python train.py --arch="res2net" --model="masked image model" --dataset="retinal OCT scans (Kermany 2017)" --train_examples=24607 --image_size=32 --crop_scale_min=1 --horizontal_flip=true --method="simmim" --mask_ratio=0.75 --loss="l1" --norm="groupnorm" --hidden_act="relu" --weight_standardization=true --depths=[2, 3, 3] --kernel_size=3 --stem="single" --widths=[160, 240, 352] --init="orthogonal" --optimizer="adamw" --learning_rate=0.0038 --beta1=0.8 --beta2=0.99 --eps=1e-08 --max_steps=40000 --batch_size=64 --epochs=104.0 --lr_schedule="cosine" --final_lr_fraction=0.1 --warmup_steps=8000 --weight_decay=0.05
Rows from block 5, named by matrix and row number. Each number is 500 + 40 x the weight over its row's rms, rounded and kept within 0 to 999. All counts start at 0. Numbers have three digits each. After the name is the row's rms in percent of the matrix's.
# short0: shortcut pointwise conv, stride 2 (model.blocks.5.short.0.weight, 352x240x1x1, standardized in use), inputs 120-239
short0.217 092:502484495520515488590479472497473463515534529471439463485445448502570517409343466489519493517531479467562479522533382505477511465536552486412529497514468488487517466506461474429507570548517582534504464500537512558542457506528474497482476521473470532535497528495515513533446598510509538454460546568473510531509523486504470524471512475448560501491518519513521548
short0.218 099:505477481512518480550490482510525465538540542471444474479437471491539540438367501498474513537497503476579469500499432508495544466508551467459508500528471495439480439499458496445530617520502591522504478519544512542567444478525436502503496540440496508498480487485488456512467593512486570432477519530490540525516533486486467542491506468422581469459550549458482498
short0.219 102:521500451474448510535497477552483472527572476562531494519457526566566547503425501579448489542525513472509520470514401529469557522565571538483461522470548491545544497573508530509445503526516539519516412507503472482491463420509555496466492470488466497549544503499495531412452464475501510453426545529454512590521462540476514442498464505477536534539519524476589556
short0.220 104:499464502518538488478534565534467522495566512512575534587470512531473512502524568499440504507536482530523502555529486459531528506529415527515546537542491502464472511559517553554543449495519492407493522519500521546466484395466421460523501459495552472495508506425492475449524471532498486550513453541488422381464470510532496581464504514475474523451505499445508457
short0.221 105:510504526523458499516510571506499472475505516520508547545506562498583506511489529514442527536528531467457540478473513498555452485498501503489495469545512504523548495487480516491450539489478460516494518520476467499561455537470492535508476543503469496571503425494507510511537501543455520435436494487597573535506438482514530415530504509568482509457543505468500525
short0.222 098:518459482552528508539565538535520478564502501561476530526495436477539509458490479506522524506476496444520412475511480502455491499442546470498520514486485476494496471503464465503512474453451503519527489512614465516456541601507505484512484443500543528479551519532480555574512489570502500488550565541544534495494531512530546463506478502516477489533509471575469467
short0.223 106:508492539497519541523515518529513486514554540541554549554457571491503525512516561466516497553527403459492529536456471493541471515470403517537510535518422470488509528530545543490542474465510426497496482600420448480547454458485425475532531434431502458537529526496501481533535488482478493527502559502494483425488442482488513603468434557521445521493507503526475536
short0.224 065:793517502490458520447464515492460481469476491475508490480526498457514479510479542517475489455475444500482513458477537464479467461486487484509491474511493461484497467468457475485472473453489441493660520499473474457455457514466506490500446483500508475449532449541549496465461435522451469463489448429493518466490461510529493465514483488510469527502497462486522503
short0.225 106:493406532583446537502492458512442474502459547504464517550540477443590508566540515435477590576508503495493435442585484462516511435460502564521506545529472492465491515578458533525453507473473517536501491509481513519546448510489499522469491500481518545531489494501472403505522486483467543433460517452486624518499537488493538462544538501507446523469581478461535560
short0.226 099:471537555477519456442517458478514433515478514516490450578532474516495535452551364524534520521475509585491500455555597549530481528504561474553446543510572488518473530515518541475484480491556504439481579430515523481521477513505516517513529561536457525476448472537494480491448465548443525431463468487530523540559567469529444463485465479564536503501495447521478504
short0.227 107:491541438516449504475465465490497501486488473498514515504567483496465557551500448491519492414454544474507476500556493503483458481498494465485512469510613548495589584464552441417513537473444431582504466497501477528531520506503475499536536540488508468473535589531513562453478513477532457563547457479535517479499491446527619563526521485522543479530474553552460448
short0.228 103:514502547451455473469474557548391537462552478522553474549439523531535447490483541543518440503482509500434534454542479538488443545565499453498514507487476505445481480513513530424477457521496444543536470515483398506518478449532488463490496455472461548467492552491483547474487485471529503522456476474470549484451431475463511502505497513443452426483473522461596483
short0.229 105:496483457527445508503478476476530482514491506481485492496586431480507548531510477408540498499415519545514500586461552533525554400461465471510565503469497602475467499504532517602436469466492498536516473522511444451384516570454491479425519507575551490498532495494399529554512503439454474518544496473491481517487539512527518469496506501451514568467469534487519495
short0.230 095:509480412480501509471534535497526460512456571530464502440483511651511484575535531528469505510461522487543516501404497488537463553508515496493443462447487544523508472455518501485484452432503459442504560493461521401492499457514516491458603458533545455454536445518457457470493444471436508421515488459460529532510497590430448480509513618493514542494475501475531480
short0.231 103:503547557480560428485487568519532448458488470449545602474470511494450549501527544510542487458547560551488471560547513483494474476482473564495507484564583521527565498521545488487507565533580530420502530476480516531566484488419423461562468470453450506516507462421522412498456560537429487493504490446488526503402510461521527550493481492472506514480546516490484474
short0.232 101:486501516583612468527530478508474520499543534484563513466539544477528503553470493468396532547548500531448533507442513508479412413568507571513543524510588552483549541550537509484441513545482419477480518499501505506506415493488537481441496506517529542550504494481497534498495532495507416505426472492553470479487448435554537552517560528477415508540504517424518514
short0.233 102:490501594548529523501546516488443465498447463483486504540588525484506415471547522537492524508479433573485489538463569518512453512479539503520480497542434438547415485494434512533516468503527472543498528436573501508447550573496544486495475483551457528510498377488505441524516454577520468446542479523546495486469531509557447480475539428547406556535490450542484494
short0.234 106:506471418556446493483529490517491530502507501532567496507478531503561529477532491545408506512565501463483487579542494479529588493543483544502517504505526491512446496564500544527453449469547548429501518502466500457534487475493562477574505525586489408530514545492508611510569500514492521548498512538481442493556509534521504506475483507492540495425552506398503454
short0.235 104:508564461501538470495441445518542551465465471476493571447465473474472460523471503506520500484491498546441521462525488525503434477507494473499515508536564513491585571492543453423513527500417471538491430440453516467550508504517556533529513574520495491514469611511511527422504552458528533572507514481515476481490525484528568577518522484522527443538458611531429448
short0.236 106:502458474507505476454500549538406553599549493521566494513492510508567462497517524533482537566561500481464559419538477460599468498552511523486504592501492514504514492646496534508477365483516452427506523546488482466518444425475521507501487485465528510489495512473466587421525471534463503537497522476503524548467469477488454543529527482452454495466512491388534511
short0.237 076:404516514553547533521543496515533493534546511516529514544529521483532525520529452486512548545517500479503484508495526528524481506529518529542515543491534510521516499535506534512518513511486473505011546511515489496543502521485520486491510500525503537529514497505495537506516489526523494493517530531534505527511502508517520520523529501533501487505505503504532531
short0.238 106:509490480513549486509498475518513490488518508527526527437515517482439535515512479435437495525501444427508558536403462544526451507475502511527523526469481558536557564498572454487559474459500389503507467628429491464506444453541503465438506434481502494572540566529498515515496511490474443548532542486533480481523444515465549560514480495518490546591506545563458536
short0.239 101:494420572521562518451493511494449447499538519543539514539502468491450456536562469479500541532457470525469504453498550449585402407491504508552495547483501560411528481599574567508468543519525415457497585536478539539489427446496445444467480466464530578482505480523450437489495528546472484463485465454537532478458470427538523551500554512515403509567534450465481507
short0.240 105:490514515562492409501546441438511454464490466517497519520488437514512551517513471458539497502505481606431502433537594576496533487495571482506483516535571457527541531580566529518495546511494505515484570454525502550494480434520501505564489544525444598514486507494479519469525527606502528549506526501539473512523570454563478461450499465469486484531466504438474465
short0.241 107:497603514539523510501506415505571542523476547528530441524490500524464502463476473499538571467513438547452526439447551491470486539545516463516483509525524467502430512483425548507509551542495592499492511454570507477499553468519468543476485553446466520448479434514486456521514451555533463470461450493479464490492515442522446458480490500514483438530519506441482467
short0.242 061:644498498476489509457478551515500515481493508509508486504492515483482452512527553560476501474466482502466501459489542456498481463507473461570479506500509462497490466450461462487494459454452475459755461518451478470464496473497496462509466460438527446436534480495489467467481436511461469453464465421468527466492480489478499482470461518485477462484487499497484471
short0.243 092:480519532557602565516584553528554440511528553532550553533474564494561452541595496476511567532501532502487471512508548503533501520513561557605513556521525500542556508553526535581565483494443448492463581480483532492540407482452482485480500476553534545521483501491507444497542466553479510468522513505562537521525533525545490559541506515575484502474489498487527513
short0.244 099:505484494546482575422511514464465522472563507484533519544551527475523456535577502452474508495482480540483512428477637516535513476526470453526471479491493498487536495527522530512471497431448468413509610554480501478436474452473467515471449486532546493451521516561458533521505426542526446548546390463518501455531479500494507506518531498527421554508425440469526530
short0.245 061:639500498476491510456478552516501517481493509511509485503492517482483450513528555562475501473467484502464501459488541455498480461510476463569482506501509464497491466449460461488495458454452474459750461520448479469466496473499498459510465461437529446436534478493489466466482435512461466453464465420468529468492478490476498482469463519485477461482490499497486471
short0.246 097:495503495503486608476510533538538499501535498546594532596493606515547482527556545566488530477488501537462505479570568496515497490521557546571532485529525451510538500508537497483504488452434453489474523545470478446528407457457476473577547546532548475495476518519504490431498463489468506530514474473575528482504520513532486512497528501592497485454531548456446513
short0.247 099:503566535517549480468517563510522454464496542503460521462517538495551465482588522529528524480467522490532492471472579475549477555474514464538432522561538541507520517497549504502578526487519501444487564424476501435552425481471508543530456512428479441482466475517492472487481530566399513409509497445505603539486500536481440549544492468487467512445505516481490472
short0.248 093:533500466492443519394452477415495452423489501487516545471520540497510536520427592497459396380498536484525525553496374493491520473489472569370517291511492435487539506451520462523499534525493496492507502503479545533541460535529519491505492480546524464555499518495590498524480530458498465524512528502484463468504479575513509472518516521527514519514533400518460549
short0.249 104:500534512494479444489482475506565523498504534512536473485518470488531508487553531440519503506537569564500478500564519517428492562472473543527525490535576509531475509496493522476528480493530552467492498468452489448540549507516472493524503490490516387464441550486494489511489519448480499577352522486507538506508505511478483521505466473509477500427592501431466416
short0.250 108:506507495536445574503486479483581523498493462516541519501544532468533527487488494470453540516447528557371515478541477505532447469510516485495476496548517537460475514452518519458442495508511492485502500467448482480496498494508435518520489511533520541497477561491512397510550525511404500504519507425536517480597513507515485464556502513561489477516475528496482491
short0.251 095:491543527545554566470549510473544469495520554576542529583500564502539466541594487488444548506496501514446500446503638496539441481551523541585469512531563468506543491515497543507531485488417448488481642490481521503524439468499478496527516502502509518485486484521519447504519436571492470470514465471606529497525511505521506514539522494649458490512493477436553501
short0.252 094:536556431461461530486498532439535459464468508516546569484466571554529506550474581484497421401509567485508548563490403472470530492502505539412517401526522459488595494445491479524503542489443480493485454470450525508560449488508537511537543528583509497561495523456637542479489494445499465538508535552477415513440501586539503461490493559529520501507518519488493519
short0.253 093:486540520525526525479555554543531494517540485536539474539539578498521479554572465513488509507510559489485554489456556557541464529594520502528460538471518530521515540502485560537569437540450486527472512410523447475605475462476476505511449472505470568513495402515525481485564443552520503475496514486525553542545518499468491488553499465529540460519480527474568457
short0.254 104:499476433527398548569534464495493502568542518529512458520596460493577574491525500413479507525460497486517449529515513524472570486464514527572544560511431516540472486528458531634488386429475494508487457527511519514454532529441553495491521423594567497544475500513482533555532445446470481512502546521504538569520507531446483435506513491502471557448498526478527554
short0.255 102:496448458528458563479566462465485518496545541499438485530549534501632517525565442392550491513423482487485516494463586504552546460507537460522538540474443531463497470526558548545474508476475457452495569574497497463453478517523538470419536484595498557505489524522457595514517489505502466524568490502543497480548503491458486442493559488493475502500468519420500505
short0.256 098:489577592440516481521488550529524457487482509453496526546550533509526484482548510532534522501499463518453512527522539483490428552496491567559517523540528511537500525488502502468535510517551464526472446404448396452583494511465502484531499499462395484515490470469537476398440457455482518501458496471522476470475465539523490509457505483560462497538551562524431520
short0.257 094:468510583546549514481542475448531468466539558545506459536582540465547508486612428483476499487488537531494467531544603578569471442471474503572501492497554469504497533498576531538514558488512408487475661461496553515496493503477551462478518491505480530488461518507499526520526483553509490539575449470586541501579510463507507564489505486576470503510507457485487471
short0.258 104:494523503538571496471482500488537523502454533470473575475509447489455512513505541472414544506475498526443494417457515515497513455513498518514526520550553543478529474533555490511498578478471511499484473465470472493506488417510508521434466530428500541480481505493450371415485465484493493515575492434508488453441496519513567541537573501474460467491543569399503487
short0.259 097:499494524518504547455534495455508475485528535486528488566548548456479492502605508430416499472485494508477488458497632525519490482505483500550525499533466450476506460499494529583502494493440441484492638557499515542476466508554442468512510431528546564468471494536490452552521450554520455508578456492583527463545510524496495520527524427579448508496506440430525511
short0.260 099:493545467481495563473528456512583520559520480446491489522575574521511561452529439556509566468468538481510514468470566473474513437500491492539504504512474519549494478485442486563506502473507504471477532519550526415463454585472568498499490554496475493473490463532513529498517468532481504487566498447555445593530479571476421477523545463552492578458478509476532490
short0.261 102:531485464511457532537541508599502490578519524523529499485442522518538509575530515485555557537480514476480505498543497409503563546476514476504448512527465513528481542457524438559479468446482540499496430497533451444490514445423487502511494460457501496471505499465476471485512435417502524453487590487469540527402526500468482435449404515425531435452512588475487552
short0.262 095:480536529518509459504546601518523488476461509441494535510464463485543500530589519504508537521523527530501438517513599531491481531504481556557540531539528529508497482511510554480526552462531510492480566485437450433549490486449540460492446461498454488476457505454517512458511451481474516496431470483434550503453467535471507525463521471428467457430548517429546457
short0.263 092:451517499494589515531586546561568525578554518487467500543522541550491575496556498516464525517494484459541460600472486492492496565510516533558558609529480542556489510529524491572643453507565414455439490549519513499486469497455455442494571445471508520551493471459543477502527486517507528477615553527585450509501470554475475555533539494536518523498507569501526488
short0.264 106:502535525516459462511521500488533516526587547573539468466472537494508509543519483443639477473495561479494477527512462547600472508459486488500512537515475501472543513577598569493480446506460556505484511521447510515541505472505508449517491532477509500516448502482505516577595618517477569528534511521502558488523512402499539525514478506487483454414481515482472496
short0.265 107:511529566548524487503476499564514522507528491527532470530476505427521458495514485515585507491515572527498435499626488570469484532507527531499502511487567471470453506523463512396515423505446528520509514411497435515546552500460466481570424528430522573483519491489580449535483491562520540510533476469495541499485549440544563484593462531493488450521504526513571480
short0.266 109:510459558508498547499509543509515551447558482472480553524487527472530456499505523471640459501517526536515455479627485518500478553459534540490513447506516511478568469520526514446478547487430518444510525477472568511546484493488455443580481537513556491498507530513534528497499569531487485526467470527526520462525536448532589552522508504517488538469488501472428470
short0.267 105:500481432568420524584516434458510437515482539590527458513539404535467528496529486456440509496514522463515464514494532535500552479456430458541448515490488400568534521474486532600414490428518499583504515465619463539464559466471500600493514483523518490521501511551457495536524430523554450521558511520512518543545494483498492485465449508532438533498532452497485556
short0.268 099:512480486497479517430556522516485543573492508510427480550507549543558524487479482525510525562507443472526553431455486520563499501523520495471487541474501581511502423594516556493507465475516485456540506508443524487464488463500501534460562498514554515510575447551453520458507481494430522417478537490531526537535495474471463468560523519491497539475488515478534507
short0.269 100:495530524507520505424438468453518538382532493442514411473487549480427483509537494497516452420458532562485481514546549492475466521509459483489499440485533499455478518495513514495502537542536487465505631534491555530470530520518423411506425519492487480457478494504506482550487557495563457524512430492493469461533513512520486536517526434542511525509490423535530468
short0.270 106:486475497508559479466530521538510472505574509496551501530465503501426467472515455503433515503460466521478478507483502601525501443490500454528487522395528545408495481530516583531501516516507463522503526503560480485494502484493434483411489486550529589417568484508512489467541427515498482481514434477499487457526468510529529503540518526490515443527515477562522476
short0.271 085:304525533478502481498541557509516543533517496504455506521491461525523510524528478525510516527515514504473467499503473520512486505517502521521514579465507521540507517532504566498494476486490496520158503532474489509516487482493478511496514493515507508531509528505477462512565562521502576526533488559479520526529486438491558527505509523512509479488516500518512508
short0.272 105:498386491546436526486460417458418458470504504567486506618485490492571466580506458499508487516493484515507465460640527512480536434481498517494489481536488450469522538490575501485454459478445534455493551473489510489477504514509456503520499507510489523500519562513535500546501449487513556488500490508450514433497586496531527431501523504538485474523514454458495560
short0.273 098:541504513508502534515496528527528504462524477510556517523442504455514476479525507501541463460535571461493464488554499484433536543463505565532511452517530462496507433510469525494521493455471539423522519483503469495538518499491438398569399477444472527464513514501690503527459473551477495477491465476489480502464484558523526474549440469525485469483535517497521488
short0.274 104:500464577511494472472502483498455492487467491502495501590507511459547466482503484568527484483526449526463493423569525521491466503533571523480527467530465361468431486503475513459475538507473552515514537452563497516534507525517522515537458532507433562458517513521557536484507439536520508489531487470515541481470522484547510439497470531548458414461505436497480509
short0.275 109:505510530541537531477517541483553531488478516473488585520517500429546489517510469489581547498512524488506452446573486558483452520512547560482517481479600559515553505503534518358505508485449519493505510491405466430554513541497499456516469510463495459484499515510529539469472510473482452523485464489476490476542519511522623534543519488571480553530498507552510457
short0.276 106:506460446502523500505515522507515410454485514546527591506441510516508536531534471503475462456461581400503451556503497482491495460443498483518496447482534483477594493482569457549485597464442505476495514455492512514496472568515505450485451450520504507525555569518530514513473509520494521495573526485508536467496466528532645471523460527526540436510522478537463478
short0.277 109:512489493551479545534552528554510525502569489526491509542465534462596493499486515520581514550502548497504451483602490584448545555494581514482554495526476511486499448471462461459541463457424439492502520486551520530538516494490470524560446530509562472460518568497537554495503527500468476513485441543534554530542498468535538505582489462476507465410497530438493471
short0.278 106:515487549543542550536485577564528505532564488506520518477452533438517441491531521518625494488500574523497434485565506546490488546464575494505526492497491494440444445547501475404506479472418553494509528488479435461486536543486434433537407542436502543477523469475557459551489549563500508488579470492513523489471520460545565454578481518472510493481467581493546487
short0.279 108:508526560531568508482488556517457484446471495485422541502554537462503448539502547459560489490492512502503521572455500512552475493495456474473477498551535526513536529457518509500547531508468454498499490428488480583549507443467485540502484502488543550511479446475507412457491497515523507445561476463522571465478478457513507517540506511484467449545472520567466519
short0.280 104:499556514483580501557499529567584536507452487450439524454480509487470424473522505481611536491465474518489463526460549429451461511438553485571576506550480529511437481448459402511503538485504506502496454513557451402460540602487506453527500546449472501445486397465480490541491546505469468464515486479509494519406528481501480474500532498469525431495522560494462446
short0.281 109:499487428507426513506503450492527526517483516541499429487488449491466535509482448504552469474483549475522474509623479555465548538469534482503498464464504442480512516448533439481453481488492479514491501532522507536484503471514424462579535554517538527505497579523538540528478490473549575551543475522524465491553574508509537452561479507547560479549505525509483488
short0.282 108:508497526560491538534514498554540568523570483529513518565445477458535493496508485527589540526533556530504428461608499584466538521504564521509522501489536492490511461500451520401504480455423542494503525497498478483521537500468369492572462544435528520463546546519584486531502501554497502519494441511507498526529536451566572496571486522511502494504518541467562507
short0.283 105:501493565535447506516500524496495463505555480618530491578554390504577485461516466546527481546508534489479381476528522528499494503466506487549415507463510499470476436550535551481422515449552483461513544481485470491515491521463562522553503467475531468488526510527478572524518517580448535443454451488504559530531479498494499538538460540492430551453515482453513507
short0.284 105:511528469505489464573439444498535448452488465500519521426537465459505475520475488482627497477473535555507443589569499523441520415428441515508508496514573542498553570487538426522458458485515505543508465389516493518445510593478495496534538538533516448561510578487508482559461598488436533533479531517470460480497553490588549500486507501495532573535490551549432497
short0.285 101:519581530494474512505452457506485501466465417514552535482478478572388509503461469538545502465541522494451501500563468474466469456509444524482464483546595489584656556468505487432487523507518493545501477457472482527538484453494452547578539553452461500528585552515581447456480511522498491535478490481518442515456481434549575546480488570535457544598487533545500536
short0.286 103:481476469526478534532538463500498500483520533530540497561369494515558508542555499494487489538578500531484453529587509540524541508509514587522537501499435459514542499572489520531502472509543479472462523521513522481517518498449378462574551491634509554584453598442507528515521470504521501497475511541461480502515551525501476506459520511540497495464542501490540523
short0.287 107:504542515497480499499485549495577542500567500430444494547466508511502514524483549451549512531487486522535499486555506511517476490524509524487544467539519510501536480469578525464508584532453532497502531523470535493546524486441456524474550497465582524486512474530493477546489475470477516444489430476534589480464534421494512462538501541488544435478514514476501547
short0.288 108:489502491524471512456547494509461504518542544578567469550561510488556499501538432528613486478564531510487510535569481466501513515527496509492520503527465508570453514499491534496487438472462503414505482511534583480531529489511526442562478539565527410460487463505505605475537509496499458526454482497467531539526496449466511478486467515529503467396497472472517435
short0.289 106:493540473569633549488511452548586575538487561454490506467466535475538507517488501487533527533530499455568554513472476465488511501542596477470578499528521544515492518483541440501559602488436485445488453529512513484494501512521461488475543530481568463507515555532503561490479505495511493553537541496541491510469523475533517560531491500473556459535475581418479468
short0.290 099:444541550586561499520556414506537440527531569532530464523485535513598542510518356499583533591507534496573499487528543539532522510499513510504458562474543493564514589524576497490530542512535503489454561441502501502511498505455494518477544539487378523520450513490482514509465480500493514494484545481521548583532535459451450510423471479558506476527516507530510550
short0.291 109:504556496555654508489506475542486483498465509533555548494516558496478435513499480462422555512480502468449544497384504517511446433517459486505492550484549580489539530517481506518540453477491430526485513471474452514457516532501605491441455505502460566514494521482520502498498483544475417471507527459533457507453417512511485538492517481545441498571484523563503526
short0.292 099:487460477515455428547505556487531454531565497512496523493538410508532576459458510529512515500482495531549418553514484558489565503491481479486481503488531513481484506505561495483477475474518524540513493458548508524484508534439489536472514465541597410510508500499413511557524530509479588502516539548487508468575541546543530477487489535458520551437453538515470453
short0.293 108:497540560491458442525498478494463398479506456524528439507536487521496472488522509489531468476471490608431496530526521572487499504459548500500472520492495441508481525539471522558458441506523468604483491399594451584463537508509540479493460510589477625542439497497492429511482482522495521470466521507546534527495511466594467414462467455518460503543536464545477546
short0.294 106:505519494526573580478535527511467499503521529443502462443554555498511435499538541493528523532515581543516544522461524492510518472521490504491512502516459514537483477545449552556465509488497505469501556499585553536447469460482458489491463545518518556489493373477515417521509535556517471486545486445575512554452445466474417480502537497506430553443507440457562507
short0.295 106:489400551543437516463525496471415508567511512559483517618569454481518527459506476560404539533519361507501477426535526471582507485527538510515436519506459474499425464523510568437472535453525505475515530562476485447502513472446521556501531482483512474466511485544437532475523387522451532451497459445500554506528490501416466489466529489503423521473528497485512543
short0.296 071:415553482562556544526556459535560491567543497497501533546472555539581538545548469470550558569510505483565465522557498526483527554576555555496493525473521485513510491508491520467521526562471547506262549533508464478597527492460533463524568505498480551526448523474536491494490474538545513468532506546526542518479494486486494492478559520540586440487541568506550570
short0.297 106:492456490529501541478457491505496507540490534461506436525566537502556494531510485552563517460514531508575515510613489418511493431490528520482490474464503468494514538493464508461457461486425553483488523485444477519506475603447501441502501526541531535539522494579551485510471463510491577472502556440547532524522538532517449443485505519596530547525487477593507590
short0.298 107:503466474549553552469456463530462482550450533540566452475494510511476514513476510529410531477489507519505504444543511507456527450474564535506514515500522469493504500561516477492451518465484496479487516588463488512441453489506522445499487541541548507487494558529488468469518480517486496520528509473557505495482523484565518487449512411533507511549543515493482538
short0.299 105:491497442561518550556524521494533492509488471478543583484511447518423499501510465488479542499544531513530489559499500497503580454518438510489477504504550517528606533493487516488469551451513528462490512469518459494492499489445450558545498536547533464526530519493525507482521484546528491561530513545533380497531513544554521560464520518510495603545501548509490493
short0.300 079:880534468503513522450456502532503514470514496481521472510478533505534449506504509490486480495476479475482530457502520497463512464516491483486509464498509477465474460508496508456460509491461473475594512513490462498494473497473489482548478500488493501447502486541530507497462462532456486493477432427486506458483464504520456462489509484476508465512518501464535529
short0.301 110:507583444554530603509507510567546493518569517470517496480436560508614491511502530464551516539495527464523529471547489517442530542551558530464522447480507461491478450487447467438498540505465506507497518557497413499545501503491456474554518530514529538486497533538522429518459493511483516445497493483555571489463462531525481439518508523485562461494559569493594600
short0.302 106:503485505521528544481501520566513491505471487521499507544475607520619474498510538492487537558489493439535510478523507512476503519510540519510453540484523534457499493578436540515485494477503482478487520481432429496527467545459548495522504485536487492514489455518489513495528453527466545404432530512519598505503450568525438485462533493531470480505561471488525530
short0.303 107:497613470522512606501514494535567516492499484475515489497484601556567481496493504528597545521452468474467550483548520473456473542542576540481509470442547460509534489482444476427466486524479457528480532473468437491521516539463495477510505517586481497521491524552507541507461483520525544482453514515581481486558484558523452467466523506604526517525513510569513568
short0.304 105:501616533539573500469496502550496461494475551487534481473571562455527446501521500541535537490527544498470575478483485523501430481535547487490499483453531490554462516517445503469505478485498462544493492466525398499558528465464537496486471554512511629488474459517518415467483449568485495454470487400553596544476470442535454394530468555540495448546550509572539556
short0.305 106:500566533551579524492502443514541566517473531440459490493546505440458454482482507482635558476481479558556505534477536505471473503520484460476549490584484491541448567443446487476555510504451539491499489521569533477437544543529438509533554581455489480464473453514507475541515543539506463513550466520553443498470563418530468508474527447547489528536470526523470479
short0.306 104:509489546510537517469538496479541592521477458477424583577477455481443440467500508530480544530475381532469503417472508498521463465505549475492543475504472491511494492486515483497495551467433437514523499588493523447425507515521475554448537525517530507474563506550459530497539434501479504509570492491542455460485550506547535549510561497542471509531477483551481507
short0.307 105:495500513505522541514504469518555527545524530511580497518500580518473502519482467469542574516486439467497574425523517504480413465515547577523556557476473518481562515530490507405478419520416468574494514609482477496539453495479456465497523496527499532516531435539489519560519503522478448500401512508554482519548511487524480468443552515572447540540514486520484552
short0.308 107:502562483521461537508542421531522505565535528537584433559571551531514555514496480488457564497443500450494531490469504469484523500502507499510521527492467508502434539466466499644500436503495481506476469532583512482439502546500534503429471457490502507512523496528525528532537419509504449526494526502531469510479451513522453424512460505547477513519487500487512540
short0.309 098:494509527542550531470508510505534541471473536559565627491504616526520447630560521460531527480475496498442540504484522510551422516532500558494507478487539479492545537473527468501474484531455444508477501504455508504532529526516510480522566519582507483513480512483488516423519472491489395539525502504522501427526530479562528493481539531590491461547553517474447510
short0.310 100:482522513510529446513496561473553469534479496572541521514481557516503490551548506523569527442480527446466483497582503471545434569527511551496506536519576483489514564546641474508525495536493542454459509424437478516520533523475448483518505490467534462534461502475529506560536474542521578503504510534450529444501534526557543463539472547495551417491488539449439522
short0.311 099:486504519558486562476581498459506515526495527534536504619590518519550540553612495519451599509487506523471489424529608507492480481506542560536522516526502465524458476522520522531453468465441487510480568471474513503485521541465444537510539490533548521477486458528493470496530401524485467489499451488544531485539558496550479423501530538579435548447507457400513518
short0.312 096:486509565558551524480543528498532528486519552541570614549540586509537475644565525463505531491477498501466514507507508515536436525548512571483537495510536453493526532501557511528467511542473432508470495492482514500527510513504490491495577522565511517523457505464490516448521460493512418562537506506524510433507556471573537488486550524604465486525549512458490506
short0.313 093:483562554492509456501512516546576528503439476505518567477569555508452450563552523522572548504480481511457543518499532542525455541531553540533501533517524491525492592477504513497500474521473464550454429427478497453535511543528519506522569551530495477526447424452514510433567461485503489521475513526489472509526540477556486462490529510521472459542528600447412438
short0.314 095:488556563490486494516515490540496519571545512512559493578583487358494534443528473542475541469512522503448507456533514497465469488509497522533532535535496463546414515518463549508515512526536522497478466494584437492511524532485549500494384489417431538462422492496567495509535451560546489534532482421545506528465445502499521471508468466545426478477528496501558499
short0.315 085:592531520503509527413519520497507550467498532500524527527535564519511458572567549497471495452436536507431562453496530464475457502508492510499510473542510490485492495462534486532490496488464471437545475500447514491465526492518489479533530519502538480465477496512501495451486428485472427517510474394495526442493505519500451443502507522523462498496511509447488489
short0.316 103:509545503460525544448524528472518509494498461476440513474446486533470476445487460551509512522490486485531532421470510530536482474528539479470461476424522538522530468500504527442490540515529492430521603557469511466496427491517455507494512498495521496465556439563507447509515504588408541410499475439523499550620516524499484528596538527487520554560502443497584490
short0.317 113:501533547490557462524525593472454495489364525468504537475494470510495503520511509485529528496517500516630468528473488562533516521499524501498504486483482503491453516466536478530470489505533488491499470487483466499519525573516506493517485518523484490479507530486522478483520498503533458514477504501511505522557544514473464537500523517518501466471518531424504518
short0.318 060:744503496477485493444479497479476515471484494480497468487494510505480476506514526504464475466461498498466526461492524465471490472485469474501472466493480476480473469470504478505473489486473489449866483503474486506456503482487488481505480481474508468459497489506498489480464473497468473478475462434471501460496478501480461465485495500475476489493488479467467485
short0.319 100:538483480512540582560435457493547474445525488461536516473466573503524472537501534417483474482528482495506539536535461429425512520473524538477519436578512465521518513436497423551520535505527515528500437509490476486522541532479531452543478516525430505527462547451521500498438490476538395513441523541494481509438504553505465493390508464537501459511586529536437590
short0.320 099:485461513544552507486574604521511511501499564593536590551475561512565478631607528489439525512497473425484485557490515526543446530496494518513557508499486480499505490501565464554536428490511382460475504557474457451524513545523486443473533463500516454516525508496496521517537461474478467527586532482519473405494511498520559504520491541527521431483523505499507472
short0.321 103:483541482523490610514472432575577456566521482437512497496542544477499533490459402516499505479430439510499540537484537549497529414480509459494520540434511577454499549523527469525468512514489524563472478448575465478478480582468518540475501541561513518509542506571497474535503451515450523463485536456556457466524513499571482490521507508490596466502477584543478534
short0.322 099:480540551557580521494544508468469511482499533534518510471514533543526491576525496515562539524523540483523522469543518451543475541527508509472450486563523476546567527506551512590498630485478479488449542423530560528498466485443465555542532568487490482537442482454506516436498494523528493505519520512549531595541498473500438502457486457560495508472519492440500526
short0.323 103:489544532535529460499544553521459535478529509601600494499471463499498484497548484499476512534536540499464490439522529518502518570563486489544418570494584504501507504567484610527491502489477504521487528419499449562563525386478463533513492474497496531476471485499514535486548480548554492563429495515503539551542468476505517515494431507507434468501524462419574471
short0.324 100:499492442497483471493532495520570442507479458497504554483486514518476598485506429573492520472485516513492476548518527565509494450467470525507474497430548513501550511504531466464480498475547500491504557449470494455534469546448467495526511481550524464510558588535517447514530487520398585460500546460500466455567521543534513512537519530504545537500512539556458459
short0.325 102:491486524492447492500501469481497483497504490547525493638549504412567535486546448470455488484456496490496493467577546532505482498505494507527520528487506452437470529487480514518516433514458470524488515474440440537521543593524534513521492439552480501505473575542542583535515413481525507515493503527528540474585520556526544485526446440620492483523512476533517530
short0.326 106:502583555494422482495528515525474505525587482524539422526545534473549544527525562500524465506490560499452496486495501537474520533497497511510535548544462472546462480566504573609505436517527465523486498529541450548472504461462512500469469445474485564514423482496471481572506469483512520484478511438510632574429451449460417427549462476489412482465527484455602580